python train.py --arch="gmlp" --model="CTC audio transcriber" --dataset="short read English sentences (LibriTTS-R)" --train_examples=26041 --input="waveform_16khz" --tokenizer="char" --vocab_size=32 --norm="layernorm" --mlp_ratio=4 --wave_strides=[5, 2, 2, 2, 2, 2] --subsampling=2 --layers=12 --width=320 --residual_init="none" --optimizer="muon" --muon_scale="match_rms_adamw" --lr=0.0075 --momentum=0.95 --nesterov=true --orthogonalizer="newton_schulz_5" --adamw_lr_other_params=0.0026 --grad_clip=1.0 --steps=11700 --batch_size=96 --epochs=43.1 --lr_schedule="linear" --final_lr_fraction=0.1 --warmup_steps=580 --weight_decay=0.1 --adamw_weight_decay_other_params=0
Rows from block 2 of a small CTC audio transcriber, named by matrix and row number. Rows with one number belong to one neuron. Each number is 500 + 40 x the weight over its row's rms, rounded and kept within 0 to 999. All counts start at 0. Numbers have three digits each.
Before each neuron's rows are labels from the 100 clips, of 14976, where the neuron reaches its largest size: "top examples" is what is common among them; "loudest band" is the band of the loudest frequency at the time of the peak. Only what is clearly more common there than usual is listed. The data: short read English sentences (LibriTTS-R).
# u: gMLP up (value half) (model.blocks.2.mixer.u.weight, 640x320), inputs 0-79
# v: gMLP up (gate half) (model.blocks.2.mixer.v.weight, 640x320), inputs 0-79
# out: gMLP down (model.blocks.2.mixer.out.weight, 320x640, transposed), outputs 0-79

top examples: the word "was"; the word "it"
loudest band: 250 to 500 Hz
u.541:507523478507533478513494465501415469478509474567511498460505540524582509550531517444520521534547480551586497518517521517497541421459511530432515478554483444537478451490498529500482472439489556502466545533525540504563497535509492488451475562
v.541:539494491499568505454525464474467468499425563494528529540447486467539419481575450434507487473489431400549511506520473501469511527477574537538529497511469513530469490500516525518535500455498460513514535458539466478521529480483510473451447541
out.541:446438454531491491473505472512559514513524506521496454489529473514534571515479483521494492576500511548491487543521531566542585428513488521532565513502466491521565484523549498534477550473592425548432514493486539545489458561461481495416428470

top examples: the word "your"
loudest band: 250 to 500 Hz
u.95:478561483458467506527529505508500448452462520405561484482490476489573526486517556502482513459519626511428546407497515479490405479595459492490536519449475536502487544559432479500476553506487509425478456529517514534495428509507510550505486458
v.95:511576526539483466464464532559417497516525478553523495496461468605503494486512532475475527496451507493558462499549498494464500495512509448482456490451556469564515474557526472534544505557434495473448540547551464394496543508523507517572526434
out.95:466462494402459449532396451455535513532467426441530532518549487510554473614431443535535497478493530572548442459571477501439523524471499517493469448582501592581508504471510545481471481529550460507477484475479488466491508508404420530560512551

top examples: the word "the"
loudest band: 250 to 500 Hz
u.631:459502555489522468455526407487526511533504569558481439524547522428525463435533444453487577510523470401528496486549469514494535543532527532465503524472580550478440508477463502407528459494485543486539538495424445485509490447460507473546460479
v.631:541471495495614492510451505521471499411538501489486492470449410520533443483479543461561488518431509589505492492521529483475466401453492435514531522454546504550504532505499563450501444497562466494513546409519487496536542521533515524531493535
out.631:444466496534463497461454473441479459498493509505468523503534495400506436581457559506428516549519453587584477499492480462510551566513499554569527434495533561565570510580573522487472451464445540500557471478520461519488467534551503457517506448

top examples: the word "all"
loudest band: 500 to 1000 Hz
u.269:499537486488495529510509445483462439558564494562440519464545526493526472533539503523449423482490445477474455508526394525421513497503504506484510518482521519500450580526486476487573426497503468566539510440533460515550555498476492535534501491
v.269:543456543483524511445449506509442516554549533463553509458460538441520485495434571434510485436438453514483537515549549476490553500497495470509488427528509533465488472464430487458484501503495489549481477538530512507498470503551476570485512539
out.269:497546537424462505509523547486447507503490478477408459571471570463476560502573566501479508598498544503463518494493503438518566462498520543503494429487434542506472521491487539458466556450490458472490520492469459545548492513507507491540465522

top examples: the word "looked"; the word "at"; the word "look"
loudest band: 250 to 500 Hz
u.198:457506464502522496487513478527552493533509466506510446511548529428466506450559544597452517499456441494508537455505458402507515483540483598514451489477505420523555551545501502455461521519494522499456469473522373553463542544554487521506538505
v.198:514510448534506534503524512515531500515444536508487522538530460509569499584457482483451503547411476446499489525511475495521525481506481517467486428521526472447595511499501518446612498481558518430495527438536518564472488465475480474549436482
out.198:464535466486546411561523547419484443511453502518503502513572513504453445439496538588485491447518503487524431519502432508537484443517503547535531484552516527500510531445484560570513573511435480422516461529446490521553497502504563470538477595

top examples: voice: female
loudest band: 500 to 1000 Hz
u.48:463427493502520550533485527548466549548525546493520456502533471521503474481515551531500457488508532524524489496496497449508515426575464492484492464483569459595562512494402426522504491534517558476558433502497492537540497494498479594500485547
v.48:497460499533554459509451496537529516515518452450529531504459558516525533538507459454469517439549511432509536509531492575483496526477537509423457487497594428445511448533464482478521531495505486482487424517541468462451498482441446463514446527
out.48:445577560442540539494546543527503524457492455563513535514500503399631494512539495429525605447504516550502470458481494559505505479526493504504489467498515569479460453496481536438501500481477534493427559473537509492456526520533425577466468470

top examples: the word "was"
loudest band: 250 to 500 Hz
u.40:417457478522409501454486427489421436444468536530527542487442513496460443508430508494480470470518532470448527500533496497512463479509499499369544492520528498572498476504549439454561507424519519477462521435480515560476491461521498512520479496
v.40:479552494463488449445510500469545496494499504462525455496521502481502445529511481428560495504454471443579436473535582539533501535492499516558476552538508425470447573465523471541483455522497497514509509458554491499528498491458513539547511494
out.40:475514463439491549546485591420525449487541498515513526569527462413548460554511452498523495468505453491485510498502484473483531502453507518488517502429501507488538532510495485523466508531519465595524555470520414478519508531553532576524529462

top examples: the word "you"
loudest band: 2000 to 4000 Hz
u.128:541466498570473438527531492518529553456506526502507535500498521508502534482504441539437481530543450455499407493463479498500511523517501530495522583536554415531531494485453536531524461477474574461580554518472507535480464490474471562500467545
v.128:468512439563472491515464514500564452549386463515458534471513452454558430489497481506496511522493469545447458484538464512467474462529477438484435509458536484485451503441504569551495536466552538484480488454514462534462514490526562576508450455
out.128:520558474472485415518498536476521493475486537564575589588499409532470545505466592569471439470464477559560497505468505482514519589438430551458475472420517516482444481377508432472472473431521501544565454431502467480468493517399487498472467422

top examples: the word "was"
loudest band: 250 to 500 Hz
u.301:522558494553435501494473406532502453528471456520470480564471559442447500555545505498471440544482480537535479461456485540452511498555568546494486523555495433526531526484489470513473474465476492420462501594460577496517522437492572485512443597
v.301:500460474511477503487603491436515481523480526535468467448545582529443493422588463494507485475483536475451492521478453461493505488513516483476578571483485546533521487503475505502470565588545467483507496500494451579451529498502532451466562474
out.301:451481510448571539466489458473457478474486537501495507472503451497560503486515510455472497488507519579442491484587523489570526557521539500486524473477468446451588471528495527503426538513525389548446514529569477499546443478513454500462449496

top examples: the word "was"
loudest band: 4000 to 8000 Hz
u.470:485434507486480455528477489478520547536470531468425471487568491540511528520499467538530484466506521528538524485495489505530536462555529539535504590465516505475476421494520526468529464482526544512544490589511488443536538515534475455497532491
v.470:472513521453502524427531472477514469523504482547508499506411510530459546463479497503500431428531580486463496528530546546506495510484444519468491456456481543499530470493511463489496490477464509465475496554462545450434480508542494539455538414
out.470:446511480396525464411514474529509464440471608507523543509471539499510542478561456491491567489506406525518531572502572550530494534532539523493495481529499458528448581535424509559515568515540538503434537491494483432582445447547460469466501427

top examples: voice: female
loudest band: 250 to 500 Hz
u.353:504496512489578550525459494502488513460469513515531554531498432455574501493421429456427478527441559460502509511607522470543501545538588492561493492453515540542476522534499480456482467543482512479544481448517479533539496400549496454463495482
v.353:498477531552519510435548470510470485490464486513505559526528530572407501517493549523487564427453522532556514500492454447465551477590481500566493461493562517452487510515518504539510486557453537531435441523558450500480456470486476515473472476
out.353:507526445524506552482514503514531450584495480564471485492579465534459487482569491410506501516505585553443490501438501499484570552538491507520500523472508519512519567460549529495431426477500490499490411385432530521479507486556527528561516485

top examples: the word "not"
loudest band: 500 to 1000 Hz
u.304:577522399466527526522468523501533497518527501482424483575487520501484544456476555501524514472465458515506520510497529569462467503503493441457579501586571488436507479512480517492527554498508536499510475504538524503496538512460457519492480472
v.304:466517546493517532494538485523532420463473553542493467464465482478507528473500443517539531462492467461543393495460521485501496458484449486532525472535492523437513587511540523551489431523466546487472490524512488477439512482486510480361505473
out.304:519445507474502522453537493489443511496402486492465517416489422587486536519429550537441488445462516518483465479541524532542507479572403515497475416479529519452446455505490540552524460577510507462459429470495509485458528480509460479510388539

top examples: the word "you"
loudest band: 250 to 500 Hz
u.231:493532455515424506521551531440497492504483458550491475451498512547516525463447522425499537532500491527456538534483485525479400448593400540412507444482535546542548478519468486524465481494463528491480522435463544486498448510511541559442476468
v.231:511418514496515487485504527447474494430495515385505584480559456487420468458540451452500498539513532486537500468512529504542534406480556524461453508491459476538489455468480458480562451505438465527498599464488566447508491545580503503519501505
out.231:491487458487415497464442489498526452598507461459462551473553481461512499615509533451516500494479579498550583528515518519492468465495455448519519507499462501475451508539526524511502596485428424447495481459536452522513522519509527462533450511

top examples: voice: male
loudest band: 4000 to 8000 Hz
u.576:479431436481521452508468529425460540513525512552477507485464464583455558501487583532392511530450429526525515512500533467496519489446512565433544510531473523558477502525510533503437513470488531478528520506519432489533514459543592514464496488
v.576:552491506455452445516527525534502520569505473527456481446506593499444522452461478496522526530595526449503495546558472498469499531587510598450488425539479484531475490522512556562497501548524506527540411479501518525479511439435410463490470510
out.576:479520459470502494505525451444549475479507488489498444436449477518494484556577513536466539494508481547499465468469490527510549441480462517515490467564459517409445443538551515492501490548545521481510410454612573493511512439485556413496502482

top examples: the word "not"
loudest band: 500 to 1000 Hz; 1000 to 2000 Hz
u.242:481472445499599477512580499604513495479473494514486460503501509534596477478467446473487481554491468538546524527518519529498422546437458463497479499466483482437430457485509530474504491486527476477431424566515431493532468495489490478527492465
v.242:535540504517450560512495528559474485442457428483489400478502458569393493513502449503510545446495480519524435572494558497423476563478448498471519467471503459481481482520469466472515466534480552505563599489491504508462499468468475470445454462
out.242:488470550521486498490558489447463511502496456470465575489551485549460506483562515434468523534539538539529455440561465541520562444553492488484504489465535566555487540519475452502526502518465522471503501436495491500464541529511496569501410455

top examples: voice: female; the word "is"
loudest band: 250 to 500 Hz
u.21:561508505438500575525506494538519502495454503518494535525608422481531488485530603524435505594470456505431506541529464530510539600578546465518474432576502552417477579459461544526478450439460544543504540527494523519493512520389522460466474522
v.21:422560459461594417519526536460547434508554557497511554505463480524463506536499463510579485506483496508572472564456491536526409448558564488486468511536506432473443544492490512465514470552460524466490491542457490478478556502464572524536439428
out.21:577483515467547467471553515439485479540513497525487474489523474505492538513537575499479457573459583447529434514477444530528449523518510578507557526459497465480512511511578600468382474514495446513525522502453489561547537517510537496426543470

top examples: the word "not"
loudest band: 500 to 1000 Hz
u.498:512507504515467545481508544439444529529434539539539508496499482497488447548506512553480474475519471523435448467444476521556521506515450422512475513447443480431499434486571489433442483479433481466465445525518523471479538494496419523503440601
v.498:432509535529536528470467474466566431470460525481539402530526550566465495519466545517510532449449490519522565485473557477482552518449510568436508504501478524438519565431456594513552471520441430489538517494473537536554510535462549451445561466
out.498:464525462502493520539539557501371557499486506441573484541566498524500507455514530432499454484476480456526473522522513480466557543490513532497539479497442542430605447551509501554411495482473569469496515529448433537506489466525489501468499513

top examples: the word "the"
loudest band: 250 to 500 Hz
u.205:515547468552528462476526578543502439486480453538513535525508461441499458494502573605538475480466406478586524574536532487496488538492434521441506487441528480469511504579526528460500568563475408402525563485521502476489545496478426437474562501
v.205:493485470434510490447554504519434495498460546448552468478478483519463511445479515417477544470432503495466448533506473511492530460516465451467534499541471544446494565495422486496549475478526529491495475495478605484498537531561502442493485544
out.205:480506446476497442544501459417463515500517531461508514498508584437566490424429507577476414529533484451510424413526450523559509545467434497444483582506536528494511483516533466507515500520511547483533527489514458563457511418390444505510521560

top examples: the word "me"
loudest band: 250 to 500 Hz
u.428:462539515512521451472488458513505514499486525495467498430551501485602516499472485453516564484505446473451560561524534501534542493551503504547476568541509443546504457443561591502462575487475541491524418507523504399475513564483470516471552577
v.428:506501524459522452532505445540453479498419495406521483446497550512468552526488516497495455526513529549478532461533510473494419520400488485503485465496462448496457524435568540497450483572442436499496492435554582547481402478517512545563469459
out.428:502565540507486558450496539525507455538500509534482489501491519485473488525523576531566524500500476468508488493516464477572504388402520472512418435519452524541536395582495517495537454472514529468463564542543532479543529482450458487496460492

top examples: the word "not"
loudest band: 1000 to 2000 Hz
u.270:518429579539453505466531477502442490528489557481496475413505527443567520432508487459535520499488445441531446457567511454504560494562525453476494498453462421500517540486449499602527482535457518536456441437567575438460494473472447609482452518
v.270:589422528499534481459506447469571488509512505454529515462476545468353463526509417515502517421508473530517523504523433481565500526500495519415541512359549496525510572538543488483451467477512534466503489512437456490473488444438527481491441528
out.270:539508527487476561440501498525552453533498491527516506521514469528543463513509504504449476444542489491474482509512469505466535507513515431467475507504514467511434517543506476458497513532457489471510546512509503523469515479442583461507471443

top examples: the word "you"
loudest band: 250 to 500 Hz
u.466:474474456457524560493493492525515411557482536558553598492496476550547488545489503480500474494556495454417455512496522525493552515514489539426533453406467472472487524539453473410453500515503506485523466484495495524496566522507536408489521512
v.466:474457516534544412450504437467552517502565510437485486538492453575487445553510448485498421491539498476496529537508496528489432506515552551574452478526450484520513483496422529442544557492608555513534491537521492572501582512421513573460560569
out.466:481549520531460468533456543462412565586462494504454478560537507494463515570562532436581567513439511505525501465469474513474539522530528541518482480460512518502453513548520517534553520424518601504539474507495450504530531523550542384494495501

top examples: the word "we"
loudest band: 250 to 500 Hz
u.20:488468540471535499495453510481487516580464428467427538465521525549542544522515465523473457514529468434511501492501389539551454531558500533488526470510534426500540550524480463422499471499525524509470494517474536508460541473462516451455489535
v.20:444503480519534495545553536485520474531499494509536470509548452389552529580509438524440541490542456531417455517517515425551449523444493510462489502529488513562508503533467449425464555476493537535472537533546560539504436437489480542437482516
out.20:429513493503480478586544530507576480452526502496508546538511504512503536543440518545534457471451420496476566471550511511477515503542516504452522469526443564431521510462440511474582564475506482500576458470527568440548544487475433485454482488

top examples: the word "the"; the word "in"
loudest band: 250 to 500 Hz
u.457:514440533537568518477524486458559601499461477479508499538518501542512517457502545487501493517520581498500504429510450467448450453441525554439494532489429517464434542461551457451470471523597434511473482426514473567514449491471491504478535525
v.457:504474505556493516557527535511487496435486444464484554450487462485477486493527457519500543572487485481475547551458518468474510544472554582581435594486417421473494439540436444473481542564519467480464507510464516562511463431572529498458501537
out.457:573509477487495522530529504494461504390482557517464513492513548448450570489559484598489556525415497517507458517567465478518481446427473563525537542458495458480498507496517485518526528535459585437518574470508418507479489525524493481546489423

top examples: the word "looked"
loudest band: 250 to 500 Hz
u.459:578471499459502541495478416417490483464472455513564553515467464478507446526478486477516513493444445502478538461507495491559493454544537526497499545514585468484427532516473452486501520427463488522485366476456460466474465521487476556452504533
v.459:552508532470539447572542541484485499515472520469532535499534549495503498473514517380554484479484428520562524500545557571509544503500440545461554456489497458450505545527520459448551488595497540437464488436492531476459450569466551529509521510
out.459:473495506508577507541506502470487486555495467536505460494531485526386454454504514469527592477474478533509449469524579507477541508490461489472528508507492559430496473469527504435492551457510557403487555506431521462501475445523518507515503533

top examples: the word "the"
loudest band: 250 to 500 Hz
u.9:558485467430497540481537490514425453509491435485528582497440518533579461482458490453556489521504509425505528495429486448528509444535537468522467540495531544453547527558442557459541489524470482483564535475515402481496515509556410488451505527
v.9:435484404511500492556505475471513511527478486510495427482508448478495573404490499511461592484576592491525486481545522504435452560518543475551493464524485444466496483482417497491432554525516514445475522513527477487407472488534524443469515565
out.9:560594536510511481455496611491573488514554505495427451533475488518522511469453441526486462442468512498458508467545510512539521439492401482429512519535475482453457492459474535532526491560446478478502549520521395470492469499490534558507478496

top examples: the word "was"
loudest band: 500 to 1000 Hz; 250 to 500 Hz
u.588:467459463436480483488475502465480485468514438480497492472500549478460447532497480516435445483463426522534526457475528556473455449497518544516449468515473528520500465451612527486543478517529498471435453551466563456460488440438506468508417602
v.588:477500535491515493434576479527463504537519567465538503542490532474495438443531433490509457486540504554499446507553553519533477546568447514469501551495544553486501563445498514498512414507463528512463509553518491541521503569506603536442495501
out.588:541507515501536475488598512475474477516494507493458497438547513520498583529528442436570485486569549449463430470577533524464560560479478448440584542426548461520491539517515421560465534502549498516453574494532496581482477535475477517445513496

top examples: the word "you"; the word "he"
loudest band: 250 to 500 Hz
u.622:547515518476516537507515481488520514467470528432515556468581515502512486519585540458462530494520486544480510505525529543476485455456496502474476522543555530527436477528436450526468445515500453518497530422544511529479500518428531552554483583
v.622:537495504527535513509471517485550486471449501523568536517511513505505483572471508445496515525437512524476514517630508497460574490511496444582608445581435457484536453570512505485422495449451496477506489567502500548513475504542447485464491478
out.622:512483505502471501563525543442504419535550530529505565528505466521520468474457501570483540498463469561544434551539475460476480486506481441459528522520504470490456394458453482487562464558433605460530503592451508496469525538519523539541559526

top examples: the word "the"
loudest band: 250 to 500 Hz
u.152:472608471551482484443514505504552527513482521539464478482515502482487514438461507539493534486481535457508531563527517526504510538523499419499483508482524436464433503423485539492521559448531490463551518510527549494457467510476522487558504482
v.152:455468447528421486454542559518470497468453409495547563545533551469544505541428485503444469417515515485517525513511543502471455490517442533532555495509506527470546515538518403488456451485596490479558498556487521527528567491542451556447522520
out.152:418522565513476538568513523447501580502448493495518459493428423476543465401451465523440507541508509515502525519579434462464498539492438472445519481530483497522498485549443437547469560505474475456564504459485431480574501528464483540399523505

top examples: the word "the"
loudest band: 250 to 500 Hz
u.17:436394561430498514517521522524476435509524509481505485539588483509508428433467499493390453494475475466492510445442514535543555493525468494415477472547472483495464544446518523535498521513475439536520498513482470518439443484476453514537505436
v.17:593471514481505497565527541513435478384483500489473454484492551514582401538474536545478586510467534544515466447515489526498524471503467545438479519459506459503477483455529493460452484495545478515529529500532467518490428430473526495520490522
out.17:545509434501498520487416516556522494497520468473517512517459524472517508580482463500479447480502507452572475463507445454556548558561454455488478460514433526552522539550524510479555400501573512586505465465532514515486482554535467412412402471

top examples: the word "your"
loudest band: 2000 to 4000 Hz
u.406:450571469502544490489471519421503478552416511464518506465578498503484549515542470494454488555495554486477420526516513515481494530458493433519464529523524453506525520478489498502561462491545513488524518500524499499517415491454502570546547459
v.406:533498464539472504476469487501564511464488528398563538438480497459499511530503474527433465504449510522491528470469563491516421469488522559484467485491519568512527486445551483519492442446447552502488573480529518540465494458605502455535492556
out.406:532462408487396463544516485521598545526446493504480495537565515542527557488486507571607445463417449476584497461540503543523488527485479548540566511488504501488494468444516477500459484470523508506517479522487480443487468547465449507536534500

top examples: the word "you"; the word "she"
loudest band: 2000 to 4000 Hz
u.33:451492473551537496568489521477534502491457513479573452509483560514516458492505468553528510504594496543492525471478430536607473613453445536480453519530508541547512466518512490514483476545543502498542475493431486518487534538513534581451545470
v.33:547486492521558506546503490480524459450484464548519513481495524543507502462442526502522516531454573469448562466478476440469462555553511514519513516496457533519461538493452458544492495583512527549483566472505507495496497487459414519516402456
out.33:514548436532475508505509467478527536500503495556436494508530503567465441497431517519559467468524514580539495453517504484393466528493503436545527513502523447405444511418543495565514554477434531424525492509487478569494504540527529479472429506

top examples: voice: male
loudest band: 500 to 1000 Hz
u.331:447503445459543439448524489544467475463526439485584584489519476516594492460492540558523542520543518540562523529479495553417573436506484473411509458533478461523476393545507528534504419533618483486545506499547471494464486548509536443489437545
v.331:505542489494515446461540415524562535488509532530440405520460487510474527484428467499537529549467445429545527511497489444489491537516558498453480544499506551472459471459598487543423636478449485508479500526523536447467523512448453531547499517
out.331:527539502500500413505543478489508495479488479518536478584540491518542477549615501503531528547602541503503526458470456502511470484477495573528443438495573387487494457546444476463494521474508478466569509529517515496510498508480542437526443591

top examples: voice: male
loudest band: 250 to 500 Hz
u.275:455519492558496522526491449489447541466523591498482514489486480510486514465577550445533449539552522540506508495541550512486469556510442481486518461561431416558537496529461513525481553449541521509468541465475563414450489567423557507493498469
v.275:516465499462489511486448528538488431520520569540451458539487498498481460509502527497510529494460508511497514435484494532425470437535534521461542496472467562448607535479526485524493460538474441488489444510581428562579558420567512441495567530
out.275:488506479546563460526433516508511554601494561458585453519427496518470519523533502494569546586509493571466517486509525549534516490545519502487495493497435417501444429376435504492486418547483491459439519473528442438486480539573477452562522479

top examples: the word "that"
loudest band: 500 to 1000 Hz
u.192:556522503493472486494451531468448493511552496560483510521516467461527543533442487470569511534380477497508502558413457461495479528496466414461454455506510467523508472523448504443497443585451486406397522513539490554456535477509456558507554504
v.192:382484522490507481501481510552511488517479465518475542531500498510505464481498429506539537532514435502442491473529464446580506542483469513524473471469450457472485469539472597568464506470463492540509496437493568458451526504533485446493554486
out.192:577549492577447478482520498553499536461544507506513557523530506403538547523534539531494519477437511535525573469564486489422517524536420519547560509486475486520495552449445566496505466446546464446464537428461539559497476516524527508473525459

top examples: voice: male
loudest band: 250 to 500 Hz
u.129:469472480565519449536506500541445540548548510476511532439494550506533525503423554553511439516565533528556508463503510529562474588466499452496583480522465504466527506527579470537482477475492472474517434462530483477519531518573512404409471451
v.129:521514570575470474450486467476559571460534495456474449506504477462544515523519535498476487484518472469477418446555510484570534563533527554407507502530490479502443520496472546478618485508475513533527447432458467563507551489472576528489608576
out.129:496473508541484489494424570462461443459487497516525523436512492538526503513568600517494528450556484465452530455462501477538443501524454459462525518489523486476497501488498455480494466551492462483446536529461480534571553471482495554529531489

top examples: voice: male
loudest band: 250 to 500 Hz
u.501:513496506543510482500417530535496558564516526585563489480532494516481521502493527479522419517466550456490508468471589509537440491543505524521548557509530529500505449453434525557495504571537443452479511576454513441531545502478547528514470523
v.501:544498487447483511512540511485558542486528545451475558426433586560489510488486492435475533507518437546548500472516565445503512480487469508445372559474492539447420499558462534460501482531513446515604442530473439533491484471494508513557532486
out.501:505486507490517496486469465560589553580475495552490486513553579434405450532434537481490494512480452468475476484480536453475445523502555586418539440500479516516473448551486500476532487472548494528545443494477549470540559467514446542542443555

top examples: voice: male
loudest band: 250 to 500 Hz
u.553:524489479563479455468389545465440418468433524464578500511496447439581449491489475555521516554509434539473503457537518449554555505472490459441437538472499516535514482476579554511515483510458491556504469574528517503464553433537533509485500498
v.553:531471552473473351516500504448454578467433518501456478476507478522600544456510499490483457482458562500499502554500470513534545504461540489489510503526487505545497498557445514551480482513419528553468475546529478512542467453490500489480519523
out.553:529546511551435560532555584533539505494532449518504515506521488615450510545490579450500478533502489520489592530505440467495494432454533546470465517494486483533535522509587497447569525555490469528444502483505546518503471552495412522432460491

top examples: the word "we"
loudest band: 250 to 500 Hz
u.551:555489575521472480455477527496436445575497525531503486445511500457529462558551597427500475527541524477479442444498480554434555548507499503500510557462467453554464471396477483481422543406500492544479525537511460497563477514509478505488449518
v.551:499509487546508465536462517518581499506539440415452534449467498501503510484494505501490475436473508471429474540489534556482491541493542535475487506506516554466493575425483553540518442473582486475479511544480446551461540512535441485449451495
out.551:459497525491478438517498535519534481436527527567495492468499494511518527592471472436537499482505495487546527480621499476424528539518555445540543522541419497503548456462502544472377555500491501519428473514521549601525487510529454555533426411

top examples: voice: female
loudest band: 250 to 500 Hz
u.595:498490499495543543511569514517493484542491519518462502465475430469513539488528549509470469479452485473509549551521468465487473536503531541529509466583489513501532470486535487549453507497534469507479529546540446532564474469509504566511492537
v.595:443481457557569565479543459530541539520498486593474531499417486528485493487562537503479532491407543499486453576500439474460456499463642486511454548502508540509469484517527437536464500572481571453507513584457414455459484541540427488548411442
out.595:546486480509511451495498529513531530524429508504470487488495499519518472463498550504503514488432493496381567450487521550529510558549466511474520447497515528501476546435466431502463564514597461523451469523506501475468490513504460507525516464

top examples: voice: male
loudest band: 250 to 500 Hz
u.385:485503498484486464478464535542534449541561454539464481462527466546558408530469522510493582464495466501547420527522502467494414465548523568513543532491519525513456504444450401532494543454479544433530518473445493489535529513476522504556504525
v.385:522491509558470499580443460443485508493440524495525488499478465522555500574489471533478488490466442556491551456569521475545584519488532443482578561498451466472534567615490480462536558477465384508397481567587516452494475515513443519525521562
out.385:543586437482502574513458484465540537520567559478542532511447502601525484502443501458418552501460527472429506516493486460475544497473471494506494532423514498515481552479504513451568499573476462481563451489494504509547458481404519481518454517